Weights of a small encoder-decoder audio transcriber.
Model: encoder widths [128], decoder width 256, decoder layers 6.
Training: muon at rate 0.011, 9600 steps, batches of 384.
Data: trained on short read English sentences (LibriTTS-R), 26041 training examples, 141.6 epochs.
Rows from block 3 of the audio encoder of a small encoder-decoder audio transcriber, named by matrix and row number. Rows with one number belong to one channel. Each number is 128 + 32 x the weight over its row's rms, rounded and kept within 0 to 255. All counts start at 0. After the name is the row's rms in percent of the matrix's.
Before each channel's rows are labels from the 100 clips, of 14848, where the channel reaches its largest size: "loudest band" is the band of the loudest frequency at the time of the peak. Only what is clearly more common there than usual is listed. The data: short read English sentences (LibriTTS-R).
# filt: filter width-3 conv, dilation 8 (encoder.blocks.3.filt.weight, 128x128x3, each kernel summed), inputs 0-127
# gate: gate width-3 conv, dilation 8 (encoder.blocks.3.gate.weight, 128x128x3, each kernel summed), inputs 0-127
# out: residual pointwise conv (encoder.blocks.3.out.weight, 128x128x1, transposed), outputs 0-127

loudest band: 1000 to 2000 Hz
filt.95 104 [152  83 133  50 110 163 181 119  94 149  71 140  40 106 134 115 152  91 153 125  99 139 130 147 190 122 112 137 117 160 127 140 168  73 106  76 156 129 119 121 116 124 116 166 161 120 174 149  88 103 173  83 131 119 119 140  89 119 138 125 175 111 122 199 158 166 120 158 120 124  68 112 131 118 111 125 148 155 155 170 102 113 106 173 135  82 130 116 134 182 128 124 169  99  67 141  77  87 150 120  73 106 101  93  72 103 145 160 126 179 164 182  62 115 143 186  70 137 157 110  98 146 125 127 107 141 150  83]
gate.95 094 [133 139 166 179  91 132 129 158 122 134 107  94 105 148 182 136 128 138 137 121  74 124 134 119 121 144 170  50 133 159 150 184 157 134 123 132 175 125 200 124 136  99 152 120  93  76 146 119 196 113 138  95 145  79 106 141 184 111 114 173 126 222 146 159 121 179 132 104 115 175 119 121 149 114 149 106  97  86 162 178 100  88  99 126 155 132 115 160  86 113 155 150 139 142 132  86  81 103  98 130 176 110 129 142 106 163 141  99 126 101 165 129 161 161 144 132 182 155  99 154 171  68 175 194 152 143  63 188]
out.95 089 [128 128 145  67 107 153 135 173 159  95 157 122 178 141 146 130  74 127  93 107 130  63 100 108  77  95  82 140 131 127 147 140  46 115 166 114 115 137 189 128 100 142 123 104 137 114 149 152 188 117 167 141 111 163  94 126  83 105  88  97 101 107 137 119 100 125 136 129  95 140  71 121 193 148  69  96 132 130  99 123 104  95 160 128 102 131 105 160 126 173 118  95 110 143 141  78 172 145 170  92 126 126 163 151  90 148 126 173 127  37 143 152 155 114 173 106 102 105  81  78 182 193 174 146 111 199 128 141]

loudest band: 1000 to 2000 Hz
filt.75 105 [140  79 124 117 162  96 141 100  66 131 168 187 137 160 126 125 180 118 167 163 207 193 141  89 119 166 138 118 156 181 115 176  85 181 117 105 119 178 169  93 155 128 155 123  88 105 165 160 138 149 134 139 119 148 166 133  97 128 148 111 100  66 112 163 166 152 145 148 169 106 146 146 143 220 168  68 154 173  84 145 123 163 133  80 157  61 122 140 154 134  79 139  98  92 178 109 125 149 149 141  69 132 136 152 147 156 122 153 126  91 133 118 137 187 121  95 145 146 134 153 102 131 111  62 107 139 107 122]
gate.75 108 [146  56 178 123 132 127 140  90 200 174 174 159 110 130 172 151 161 147 120 116  99 159  93 102 122 156 184  94 109 183 113 105  41 167 118 115 103 214 179  92 117  77  85 163 175 137 187 172 111  94 102 176 143 109 152 116 162 124  90 175  93 121 141 134 148 123  50 134 125 112 150 130 139  70 162 105 140 185 122 118 122 159 128 137 161 124 143 116 132  59 131 102 154 146 153 104 103 130 157 119  82 119  80 132 123 113 102 117 184 140 144 128 133 149 143 101 106 150 108 125 125 174 125 102 119 111  65 122]
out.75 100 [ 93 163 121 191 103 157 127 105  94 129  62 115 105  76 166 204 143 109 153  80  96 160 126  88 106 119 119  93  82  76 178 130 136 161 153 109 116 127 177  63  95 132 165 126 127 115 168 155 153 126 137 126 125 166 139 133  77 132 104 161 144 155 133  85 106 118 188 154 113 151 173 147 108 171 124 162 132 125 117 134 157 105  83 112 107 153  82 144 149 105 103  98 141  95 154 123 179 113  97 169 117 130  76 145 152  96 155 106 126 175 151  89 167 135 115  29 156 142 150 175  82 125  97 196 175  79 119 115]

loudest band: 250 to 500 Hz
filt.99 112 [ 81 150 159 143 144 133 118 103 102 130  82  96 140 138 116  86 149 137 100 130 149 150 155 103 146 112 140 128  68 125  88 121  65 153  43  81 116 132 158 103 141 200 124 116 119  74 174  96 142 160 104 110 146  65 127  63 125  93 147 124 185  98 149 130 177 155 143 147  96  83 112 119 165 118  54 170 177 121 172  92 130 113 184 136 120 125  41 106 132 108 156  94 104 108 134 159  98 135 136 151  95 107 140 125 137 129  91 117  82 160 140  76  94 171  98 157 145  94 148 119 110 178 129 144 143 217 148 110]
gate.99 106 [141 150 117 108 172 136 157 133 137  86 125 104 114 113 106 118 155 182 120 153 131 130 119 105 156 136 131  91 128 174 158  76 103 130 109 103 152 155 112 114  79 123 149 123 133  64 126 155 153 160 113 159 183 134 171 166 115  81  71 150 125 112 111  96 132 151 105 167 116 138  74 178 122 119 195 122 155 172 100 144 224 148 118  77 157 149 146 170  91  85 142 195 139 158  67  87 123 141 150 100  52 128  96 129 142 147 108 198  72 128 115 176  48  91  93 158 168 129 104 145  99 136 115 116 100 159 140  97]
out.99 092 [109  97 117 130 116  82 167 158  36 175 119 123 152 108 143 104 108  91 160 151 146 137  74  83 174 127 142 105 108 133 178 148 163 155 154 156 168 128 141  87 186 166  91 123 164 120 119 171 148 143  87 118 152 115  52 233 119  79  85 152 152 104 116 144 104 146 147 176 112 110 122 137 109 153  68 146 131 128  85 130  78 116 138 155 116 139 181  88 131 103 195  77 131  60 116 157 132 137 138 193  62 169 140 141 100 170 123 106 117 113 111 125 146  85 107 126 141 103 105 167 125 136 147 114 151 139 120 160]

loudest band: 250 to 500 Hz
filt.34 096 [127 107 160  90 108 146 161 107 123 166 169 167 150 172 138 136  97 143 139 148 129  96  73 125  90 178 112 172 170 140 115 178  87 105 176 159 136 131 121 117 145 130 128  84  77 138  55  97 114 155 129 117 134 178 109  79  88 171 124 104 152 145  97 128 108  85  62 123 150 172 177  82 177 165 111 169  87 101 123 123 202  98 117 176 133 141 160  94 140 185 112 148 149  93 178 169 129  90 172 136 102 102 170 177 171 103 110 168  73  89  99 133 115 109 103 141 160 122 138 109 130 174 121 104 193 114  98 150]
gate.34 104 [ 70 106 124 137 111 115  44 175  78 154 133  57 153 132 157  97 110 161 136 166 117 108 180  85 132 144  98  86 124 116 119  84 127 132 128  75 116 120 156  84  67 167 101 140 106  88 159 142  99 144 116 122 156 135 131  97 127 134  54 105 191 109 126 131 133 172 134 152 121 131 132 132 167 128 172 119  90 194 117 138 149 138 139 174 154 157 163 143 137  75 107 116  98 173 109  84  90 136 120 138 128 106 152  98 172 162 169 128 120 119 133 107  89 103 178 184 115 107 115 102 186 129  95 109  62  62  56  94]
out.34 100 [144  68  87 120 146 154  32 117 105 105  72 135 157  58 139 103 146  84 158 146 139 146 118 130 151  56 119  76 158 184 101 152 164 140 147 114 163  66 125 104 139 121 126 187 204 178 163 130 112  91 119 120 139 123  98 118 110 126  75 137  76 120 147 134 143 117 155 129 132 118 150 109 202 105  98 100 134  84 122 118 139 139 103  85  97  63 114 133  93 160 148 147 114 131 117 211 157 105 125 138 100 147  60 104 152 123 142 142  70 135 132 128 167 123 125 149 112 143 119 160 132 171 125 129 144 142 163 210]

loudest band: 250 to 500 Hz; 500 to 1000 Hz
filt.120 086 [113 113 127 122 180  90 145  95 156 132 141   7 193 143 155 180 119 157  88  86  91 153  98 137 174 105 150 130 100  95 111 146 147  98 173 195 116 173 129 118 123 133 139 157  93 153 100 131 171 142 174 182 111 101 101 154 121 166  75 175 113 127 112 166 130 190 151  97 100 161 131 131 132 184 157 116  81 145 117 122  85 106 141 135 130 153 131 123 132 115 139 138 149 154 104 125  97 137 157  82 169 151  62 138 156 125 159 116 205 118 123 155 154 157 111 125 157 106 107 165 197 166 126 139  94 148 204 137]
gate.120 083 [151 143 115 175 180 114 149  71 178 116 146 124 167 159 138 128 110 176  85 129 148 104  89 113 125  98 177 138 113 129 132 103 111  98 171 103 146 153  74 156 169 125 137 173 105 153 159  84 153  65 108  80 151 185 152 149 138  90 114 124 128 125  75 167 130 143  69 142  89 156 137 131 161 146 125 105 144  66 162 139  65 109 214 115  74 181 141 138 117 150 112 131 152 121 145 129 120 118 165 136 177 124 193 165 118 135 153 150  92 118  73  93 100 188 120 176 163 125 113  94 154 148 176 101  83  98 148 189]
out.120 123 [148  90 122  91  74 112 126 128 138 112 118 130 173 108 123 151 143  86 152 121 151 164 123 124 110 145 118 113 120  76 158 125  99 101 156  89 150 122 122 126 113 178 144 172 145 210 119 108 173 120 144 119 120 111 126 103 146  81 165  94 141 138 170 136 102 136 123 120 100 101 119 147 142  45 176 114 105  78 106 104 209  90 251  88 112 161 116 158 131 147 135  57 133 124 104  60 160 124 147 156  91 117 234 131 103 147 117  68 114 112 101 124 142  72 134 126 124 156 134 116 140 136 120 115 134 135 193 154]

loudest band: 250 to 500 Hz
filt.37 120 [ 87 112 167  78 138 118 124 166 111  63 164 160 126 126  77 125 140  71 160 167 103 139 173 143 153 152 115 153 163  72 137 117 119 172  99 119 146 132 124 148 109 136 144 167 121  79 121 225 191  75 189  80 143 101 117 146  85 125 126 147 185 113 170  77 163 116 122 141 162  99 143 138 153 138 110 149 129 111  68 165 111 130 148 109 145 102 103 105 122 152 141 134 130 135  88 158  72 126 126 161  51 103 117 168  93 129 103  88 148 112 127  73 115  93  68 131 118 170 164 150 148 123 118  94 113 217 140 160]
gate.37 101 [ 88 131  89 142  93  97 121 126 115  90  99  99 131 162 171  81 161 168 129 144 100 140 134 138  90  84 149 119 102 183 137 104 108 102 107 102  93 151 135 111  48  95  98  87 150  53 143 115 141 115 114 120 188 141 161 172 133 105 105 134 131  81 103 140 120  51 112 169 123 167  79 144 187  82 161 100 112 165 117 140 116  97 137  75 164 167 142 108 110  87 139 136 164  56 137 163 111 113 102  97  55 137 171  83 132 109 106  89 111 142 114  89 103 162 136 120  48 114 113 111  75 121 158 163 101 128  75 124]
out.37 104 [138 126 165 159 172 125 168 157  90 126  87 160  77 205 158 193  80  90 158 165 173  91 143 160 164 140 109 141 121 135 170 135 101 118 126 109 107 129  98 123 108  80 136 117 128 135 155 112 113 116 126 116 167 138  96 114 108 141 122  98  69 102  96  74 100 146  95 163 136 117 116 153  87 141  68  91 148 121  92 148 164 122 106  60 146 135 134 139  84 112 102 136 149   0  98 154  92 137 147  99 111 130  92 104  93  84 186 125 138  95  81 149 159 150 157 128 172 160 152 159 105 139  80 137 153  99  75 160]

loudest band: 250 to 500 Hz
filt.0 096 [150 162 143  81 137 144 100  76 165 144 196 181  84 116 146 132 121 137  98 128  93 166 116 133 138  94 160 130 181 138 103  82 129 102  99  85 128 131  70  55 164 114 129 100 129 168 148 122 137 202 159  38 175 157 123 134 200 145 124 146 119 159 157 170 136 129 108 114  74 183 108 132 158 141 183 108 128 158 122  88 198  72  78 111 120 150 177 168 131 187 141 116  73 141 155 111 122  97 117 109  94 143 153 139 157 124 118 107 132 107 114 131 149 113 129  63 144 116  82 105  91 123 106  90 150  87 134 125]
gate.0 104 [ 81  85 132  56 198 100 148  98  66 138 130 106  96 146 155 118 119 124  89 145 109 113 206 130 207 139 129 109 122  99  81  91 114 122 102 136  70 148  81 141 117 136 120 136  88 193 113 140 149 101 132 114 165 184 126 126 142 135  84 132 102 115 163 124  73 145 119 172 132 119  97 108 100  86 116 197  75 176 144 147  98 130 170 140 127 101  90 172  96 112 135 164 132 126 128 135 124 177 176 133 146 105 193 122  93 145 139 111 104 113 111 132 125  93 183 128 175 165 121 186 142  60  94 142  79  78 126 121]
out.0 106 [129 138 132  92 143 104 105 145 128 124 146  99 117 125 158 168 110 154  89 127 102  98 135  70 132  88  64 112  85  99 120  95 162  62 131 124 124 126 143 105  64 119 114 124 138 131 126  39 138 174 124  99  66  76 115 170 130 119  74 148 138 113 125 138 167 177 135 153  66 126 107 165 114 133  78 196 119 148 147 106 156 137 172 134 123 170 151 147 121 102 165  61 131 162 134  86  97 203 116  89 138 100  75 126 172 187 135 141 137  69  72  96 181 107 123  76 139 139 184 114  82 107 154 130 146 120 149 126]

loudest band: 1000 to 2000 Hz
filt.16 099 [129 177 168  70 120  80 138 129 124 117 105 102 172 120 103 198  87  92 123 137 152 177 112 137 112 144  94 115 140 166  77 172 120  96  64 138 110 164 118 130 149 154  88  88 120 128 109 105 198 143 152  79  80  90 107 137 143 144 129 102 139 126 139 160 124 160 112  99  68 190  96 107 116 162  69 149  74  96 133 178 142  94 123 131 107 182  46 100 122 193 123 191 122 164 105 120 108 143  82 149 150 166 180 123 158 143 161 169 111 150 114 135 128 103 111  73 125 111 108 130 113 180 105 124 130 144 196 126]
gate.16 104 [130 119 135 192 104 118 147 125 133  91 142  75 109 113 156 141 142 186 116 105 133 141 173 110 153 167 108  89 110 176  96  85  81 180 135 186 100 138 122 115  97 125 115 103 110 168 100 128 148 117  84 141 164 105 158 104 150  84 105 164 125 116 156 144  69 123 122 123 132  81 182 170 127  78 158  83 133  92  72 186 128 147 162 116 233 115 105 160 158  49 206 138 180 190 186 111 114 156  64 127 124 143 113 151 116 110 128 130 162 121 109 106 148  95 126  93 140 153 144 133 138 161 155 159  93 132 122 127]
out.16 108 [111 152 138  36 130 170 196 115 168 151 149  88 149 153 147 111 131 132  48  91 114 147  79 171 146 116 105 133 155 111 128 101 138  83 119 140 146 141  81 155 142 145 171 151 162 119  83 171 112 109 145  88 135 146 160 115 115 117 128 111 134 104 125 156  78  93 145 103 175 131  20 146 131 137 137  81  92 170  98 163 129 111 113 113 108 130 125  80  63 116 119 166 119 146 126 125 180 111 156 113 134  85 134 125 106 133 121 122 116 131 149 151 109  99 141 132 162 130  96 107  97 242 149 118  77 183 185 181]