{"vocab_size": 5132, "decoder_qk_norm": false, "residual_init": "scaled_by_depth"}
Rows from block 3 of the text decoder, named by matrix and row number. Rows with one number belong to one attention dimension. Each number is 128 + 24 x the weight over its row's rms, rounded and kept within 0 to 255. All counts start at 0. Numbers have three digits each. After the name is the row's rms in percent of the matrix's.
# q: cross-attention query (decoder.blocks.3.cross_attn.q.weight, 256x256), inputs 0-255
# k: cross-attention key (decoder.blocks.3.cross_attn.k.weight, 256x128), inputs 0-127
q.117 099:158130137140161126133131202129170133120146128140107130104069151118120160113095114123107147175131119117161139147156142128162153121139175148117155117101129126090119177139125091100157158116086153143109149131063076134129129109130133148161128121128170111128172120110166172080118121133136129095139117073083140092135114134157163136107146126115134162130113060140132142104148115122095160131101152178128089079093121131139089129104149147125104096086151108140165149117168136137152139112155157095098093120129125150133081114122116150118102122111155097102109102145124137097161121116121089074158140160136117135092119122130106151143115129118139147139110112122130112108144142158133156096126141117106154123118160108153135122148128140151160073147143116167128111146135149109130125159110144
k.117 091:179142183151140120103152092090106102117168121135120158083114171122109125136135125124095108186143133120146133111156092108147129124136094077107063100154101128143117145141135113110166122142133126115135151136112127139118098105148107116120131097136109110114125133130126123121174147132136121107116106097108113122094065136123066119135152131112062172136131150126141133119142178104115138138123
q.118 088:170125121148100146119102111106146165153136136148100096136138173109128125102134130122070139157120125133140103184140094140134106108150136108128141109124122170118157169173157137098121131111165102138090080127135113126137098130118163136119109129132114121143128117097116123108129166120109157131137156133131142168161122115092143170060095095164152165119138134138135120114136099087146126164114147154133133153153129104156148148113123144145080158111157126136104121090093139045090139132123148119132125155108126137153130134112120148120120105091085123152108165093133103134144135128146143134116082134152103141169195160128124156117097126109133178106103157132147164129131089169124124112149120123128103111161164150090156158131101102145149137081073117134139098135130155121098110094167118
k.118 081:117174105157108120087165102136133155108116166105091132165112159147134126101148133177127073142128126099136121185104110134126135110085112162135142118133153132122135133146112151125108091134086126178124096150102133122141166139137158096142154157096121131123123131153100109130125129130145123123115120127104111113186141103102101115088108125159147068094132113155143093168126140101079109108125
q.119 097:149138135079119129060117130126140108132153113087079133092105143126118106126149125145104132147157171143102127169138113103114119122108130136127120121125097141157138103115110096167146115136169137133141134156171133138145128113097130074166144140094131160085119127155158103165098153114122101143123152179149174126111133130078114138111123091110151095124106160125162138109125181161147126156172089120120157163124145155114139094128094115103135154112114110153105109167095141130093152175107162134137136136140126096126127102122144082155121117137075183161121164152135125139127130124102132146143091092140074155172176150125114099171133167139162156164107123103145127133160120110103082112118127117144146106127140157105130124105162134144103139139107152125140086091135126150109152116136106
k.119 089:041138114110087139141100134146137125139117138139118137129139137109163127119125155158117150145141152125114109153090139127136120168128137167135123097102176165145089121149147095145122137108135137144130152107135136119070151135148140144136110116145120123121120125109159109154106144130124105128173159126143152133156129095101126105073126091131232090155111143121113115136143097115105097162122
q.120 096:124130149158125129105165128131129151118131150097131153062123085131135109131105096094109160133139087104106073153121120129189095133134090115166089091160100151162119114110136130153105097116087126118116170122127131154108152110089155100129112170154119146177143147141132091075160130126139141107127151077109135117110111134126121155141129094132116186129132112112118117152164168148174144141117115154169167126138123128128107142130108142133078127103109112112107110118096186128126141130092157140103145128138090133105127119142167121148114143100142125171150117089134139179130121111131124101111148126136142101137170132141107073163137141126105092174103139150156134108124147079107140124170148118111122107113091181145125127138138165154149135076115166128146143131132094107094135125103116
k.120 097:144138124133056111129119104171123151117137183125103145118145123169128153106129133139103121104086129134113084115128156095096128105136136134133148117081118121150175126146135114143153132151174155113153114148122141090161094160091157126101179119137152116095101123128155156154114130128085117094130144147132105123099139112064098113136169148096147094158139100125140102146135128099126145139093
q.121 096:134128162159126111143152119100152118141113117113121173207116108115103132157104164097120152128136136086127138117098092174122124139123113103162112135132125108101118117133102170105099106132120133088114136142146123098128134124137131100127140152154076132151139144082116120145133126137115120133138127107113122131160134146113122097135207164140171141108164152122105136104118153114133159157124091133136152079117128116098115173105134099139126086152128111134138113122089104099164108120139092101156145136090153137146146134124098115144148154165111078141110136151124132184158188120067112131098111092163125124093132085105158095103140104135116124122142148135133088123163199167134101128127097121136116133114114196123096094139107142085138137131107141145114147139115171123132132115087111
k.121 091:158107103111129134121140096145121119173145085112097166106112127126106134130058104084153151102166117146095095125137088133118129115125134127120118106138126087151162163131111102074115161126120146161119133088097088140181141129085120137124149097132159135106091108097116161129115128136113175148149128108117114097138161141142117126153124126102146161172075112132126124126092140104120119100148
q.122 096:160106161130158166135127107108107179153142164155119111187151126166139131106158169108107119129122140101097150113119097134126128147158137081124153101115146163127139137124111139117143093156131104084117142066140148134128157161118145191114148087091128147124115127119103140161132117102123147106131147116118096136106151171147179124145119112159102154166141120097126137149140129113132152128161151116159145094123170131126134148133120137099148076150116129157086107145089137090159137101092119115087140118137145148156125136145117142097107142152138141113129127124086068156135122150091128117102077108117085099145089075097146124158089121126106113105142109130124141164102126150127120126129114089135151156125129170150111091142130147156161173131178158110123093124112164172126141123135095
k.122 094:160148102125130142141118119138117154101147116097125098119116126135058151140086173128129160158146083112129151073111111163138149108128162128163155135156126128154141142099140130106138107122103109135168140127119098140150155146153153111155131122146139128153161143174067134170130098134118151103173125108119151110155149132114157128119130155109151156103095109155170133140132158139146124069085
q.123 089:130125114113168109101127125147123162153076150165163113100141122157086110141124084104121075136129120099095101089125101118135127131108145097148145114162160131153089116127155127184105115109099131125148157077116105122123096138122137119134127159133114108102113101143120133143093136130158093179125174141128143103088117122122117108148112127142087115140146125098108128128141183158117143132135092112102157161139132143169121109146087126119153146090149104132135111139128096140100160134127085120146170144114123133152114150126137090140129116137158144159170131162120153149132114153124091167113122123154134083121140150151124105164123126148160114114137129124104129115155154121136160192146149136124130043145044140161109131119178144097157073123117125109142122116161132160101138157150106
k.123 083:103083124065082136150133167138081109077136117146141142121148159131134121130150157159137106099119109167096151113119142102155122160094131142127137122085158156138155143158127166154166126125161094134174105150136129062094132120085129158093126100150134161091126131096142165179139131122133138117114148130140108125129156127132126105132107106123140104153097116108107112138095146116144153147113
q.124 098:116127117152156110105121106167087166135146081140143122072143114114099135128106162135127105145138152102112094104161180131111092134118144120134145161127053095133126106109099144179163107135114112133163123127130137131134120104102157103144137119135104107134146131146182161077141108129099104146151134085073112126103140190121127117152129124145128118116096176129127106123121146140084107128162143148145166130121143130128095097148111161179120140137160123127095106113149118159105161097117120138072106152147137122122151118128120138155155073107153151127093086142157103128132133108136115121134148144091140167099145144162151092134148097137108118064103124112108147137151140131126177161113123151121117139126123140185150151085117103123108102113117151118099163183121131143135145144099110
k.124 094:092151156119083148163121083120093155171090142147101126058145149129109126124146160119124157118109120090140125160120153117125127139126137120094099117092129139100167138105123110125134111113126122106077104110144171112133126127133160175112124144132109156126156130131166112146140116118094089080115125112175102095141152120145175096116136101143121124153099112130115181122133097116142136135074
q.125 094:084133168152156165126182118106167087132102094153143127145154154169134094069152135115124125112166111102134119127122053108083141113131105123110143109081113086141139148123111122153151127133162156178145109124105153170153116139085116089118119130114141136106116121168104106129137101181147130129111111173148184128131128134129131138128116118127122116118074134109170123160096136099132124160145146129084160118124157133105124111100113091101143128107110154164113140161127097131092154100136145135125115141164118115154099109135133176097123141127115139127136136142113152145101102124120091087123143142119141160097166102101124112116134150125112083170145113149152111125144135152112145087133144134125164121159101108116131145143126114109081144167165143120144127151145175073142103180163123
k.125 088:153154133112145099116119168115160130122137124118098108109172094138160137122157135129107157123125123167130114123065138148165148145118132128168120109134112124160127127105151122141169101135135134081120183073161104112096081120138092149143141147134183128126168178167145132153103135154140133164163143104138157162123134127154090138095148165134110153146119131131157113127113134098162119165124
q.126 101:172129071129134137118127126126124141179145103131085161100096134118133127180098114137115056200102127095126148080130111126127120088163151145118140107121131115135162130139141127146126169107137098130169132128137149146106118160156096128085159130153108145080113105069135126107136122149142120170102128136127134121152095115103129120131112065126135165110144137164132136096108144121108178099107123119121138160110102129110116115136114088129106120125111096160149120103111099096142084110150122156130129127128097133155124140156095131163174158116158132084146140097144190079108113184118075123152155160137124120133098158163146137154125123157120145135137117095116104145132112141132115183120155135184138134146116132183142125126127136121126130142091150107142130154142146105155147129132108
k.126 098:154108123133106120120165160128128101142146147154147149101112157135157142153144147106190117131143114144114145115118133159138105122163118172112102165099183121144132123178122105140166135128150110151115120174156160128112143087154130151088128146109102187105115141097127114142123125114139181099132139124100106089152088132128155096098086102167139095119122089086116122104102150134147116129120
q.127 098:137163117159140107110151055082123158117110159101166087139123152126126170146154164130136153175117123112107143131140093080127109100142105133088152124122132111131133107105101104159128134087108114118138145158135132181158094148126137103130122119134107114120135142115131118114115151136116179165080124150151065164132128146135129144123129143125138160134093132145130140121142158192125150154128136123144107134110096116147153118162135071121182168114168065151117115089103134123135149093112142179108103126151131140125139141144130137115115127159175111055077126135157129144092127139123111105146094067121150130107123118108123135131113123162114104138135127138127105122107153096125144175089114151156127077139141101109108099116114143134161110118128143090151141096141112121111126168099147
k.127 094:112105116153157115112181103118083156131106099102120106095162106112085154121131113122134088131135107168096154121128124105138120087143111107137090089121122137126125100070102091157140138123133137191159122151162153077141134134132104148097129125153136169146109128149128146122116113102128143091135144152101126088119125119152136110090103090156165148144132125112114119093145162123160116181146
q.128 108:137107079157104123170158121149096099086082134123116155086113135127120101146081149122094110155096124172147135136096140146111104122112143115123157125177135074084133115123122176108094151147147155134152147158134132092055108094153157110125106144140151149129154107152107089103168129128135131119107154137136145132150132184134192088128119135092178108137143096120144091130140147130129131114099156117142162123121188121180123157119139143116123112140094138122111153149131116074155111122133130102151147146150113127154142124127144139138150150141139090146100132129100110117124154116129137131143125094132081138134147148135116113136123097102185103120128111145145134130114096122084125100103105120123118129126145135138122200128111128142157099143106158108072139141158169093162152108167128
k.128 100:075119123117104123137109154127131142193168115126143102126129134072125098131095168131156115166126147128126082135137130091112119145094103131097083105120133107139128152096162112116132132150117119149091136129114188116112102078135130123128100132155113119141158093074155108067187155125109123104125132113158133146138096110120119143164131120137152103127110165147102115117155131107156127117153
q.129 098:123107153119135116115094164110118119138148106137112117134099111120091106110126150151136161133155084125164075130094162123125116101116146120161075174080133130147145152130126142149164125103138062114062141143099112117149103142076146167103127125164135118122106126135132111167149096130164129131134092118132133116160142165133107136120088136108155120139119164095111150102132128135109141143154070162136144113118142115118116148117141166119113170154135122098120114091134149142121129126132139110105156149130153140134122141119114176164108164108087138108149153111096145127117158141075083098150113094121153134127113112120095144161083164181155131093148088090175149144076132136130120147154131145162140112136121126147102135110087176157131129122128116145129136125158197136159091126153111
k.129 087:131169112135113136118071144161102110123121119086112139137083093116117128127122132136161106124118131097113120205142114134116163155126152078136143099134120097132106104186103144147119138117135155106140137145153100113121126135143120150152134114155086082161102089149122134141066120137101156144152151089151119130125104132122141097107101139099149113134152105157158147145096118153120167089091
q.130 093:141152148136107109131115131132115174118124118167121109113086109135133131152150128164126162129121094097110136162078122155106156136175103113140158135111146118134070156096133090126105156133136128125077153112099115127140080118152136164142146115140119163110118119143137103177110087068126145148153141141143149074106098124116120113126120101128119123123140186112155142104180144123144146161109163160093133146131135168132119146100166113170121109098134103137127105137120134126133136167122132107113119142154146084080163115129115107118140115121108097152148161138123111087133101129102082127129124091139137118165069104135117089137146107112124132131107101145089121169125115154143104134137175107144090102168078071122123136116169115160131092180145164135146166102128126109164101124136134
k.130 092:128113121134107154055108135109168143098116122138132093160132165119101129170133134103142106160073134113094179148114151090161149138149177105142118113104145151143138119170122120139158159108167147127120153106147131112143108136156160139128138118128128109106124107124107106135137106226141151125131092147151108151115147130136136153147100141129144109118091096137119156110142144171144152153117
q.131 095:139133083120093109136129104093168131122125123126106172159129141144130111090150109164121121133147134147106145149162100173149124134136136123126143120105136097156111169125125107118111122144145099123155143139130117141163095121147084150119120166111130095098088164114102080148114123123134131097119140109134118152086121131113134082139093108157159128142117165137126145097141126117125136108087132149118164106104125130119147163122115088124126129167143096183117099191130112154138125116182145166132136154130118112075154150153099121092161117155152088135062127160173123112122126118144130172143085126166115141080186123111102114122157124154153144142125161129144103129159109092114162143115120108125166167158157124152117125183134103132136126087138144148167100099079107124119079117120150
k.131 083:118140137109100119129189159129131115157133119098144091103114122128101126131161152125128115111139088107138153142131166164180117123140091142131140105138158110125179124177133128135160109151129124094118084105166126150108139162142129111125126109151146146112095145138111137100151131111149084110120069114121167104138160097183155146140131134157120167144096164139125086134186128131132094121092
q.132 106:093165111151132171134107138121137145160112114127101112142202128112141100140104119116139090093152172114091134088115102127108162160080131139147108113145116132137146125137142148170131171100127187137170143119195117137138144117170134142106133117105154146105115156132133112083099127105168118137083129118118159152122133096087102144114126132113169096091110097121109132093126124176131080092181110098134130129097105134123117128143094131144128108125096111184108123089105122137116153139169118131126125096153148152145137120124148121176171063119165125106068122129150105117151107122123146097128118061119134165150121089141107129120139142173131114119142117114106150110123125130149115121149146147124114158137098113142105100136103166083129132117141130117126126141131157113121127153178106
k.132 103:126168125141105105090185102117123091126112165132087150127121120148139099118131138113173130112161131132141134154159079135102079155116109131124119125137074121161171093096105124134100113124137102099108137114094131110142127166156171125125179163125134135155121127170139113167102123148105096125115140128122125133160134126124134165085143109107119145149131119099146194126169132122161137160161
q.133 103:080134152155106121131159123141145117178086145104126131168097150160122132107121173089114099066170103170138147143151142145137074119125128124146100114163128160113099122140090131133101167156116160119139121107090126136092128155128107123147180132120138106143090134102135121185100109149146191080148127119098118138157167143145109093131086149116136162150083114100143139131117138130132119136142123141131121140101145114132138168128112155121098110109157143127113146142171153109163128124147113110139111138109092124128149115127084086140089144109116109164090083145128142094152124123148125090157133176117129106118114080083123133134096134117145158137121158124168098080160152159157127150122138128165143150151121142135110156128138134146134120102162075139133142102096081141143112144110164
k.133 097:120117112108102107169127121079177123127122099092134084105109120131114128115121135170110127109148128155135144122116102124141151147104149134165126083135108118159103117183112135164148121139170134089113118170167133129157122116103132104147131097090153120113137172123126141115154058134116124113132122119152161110111090151132130098165104087118153132108125156158132149119178108108114141077172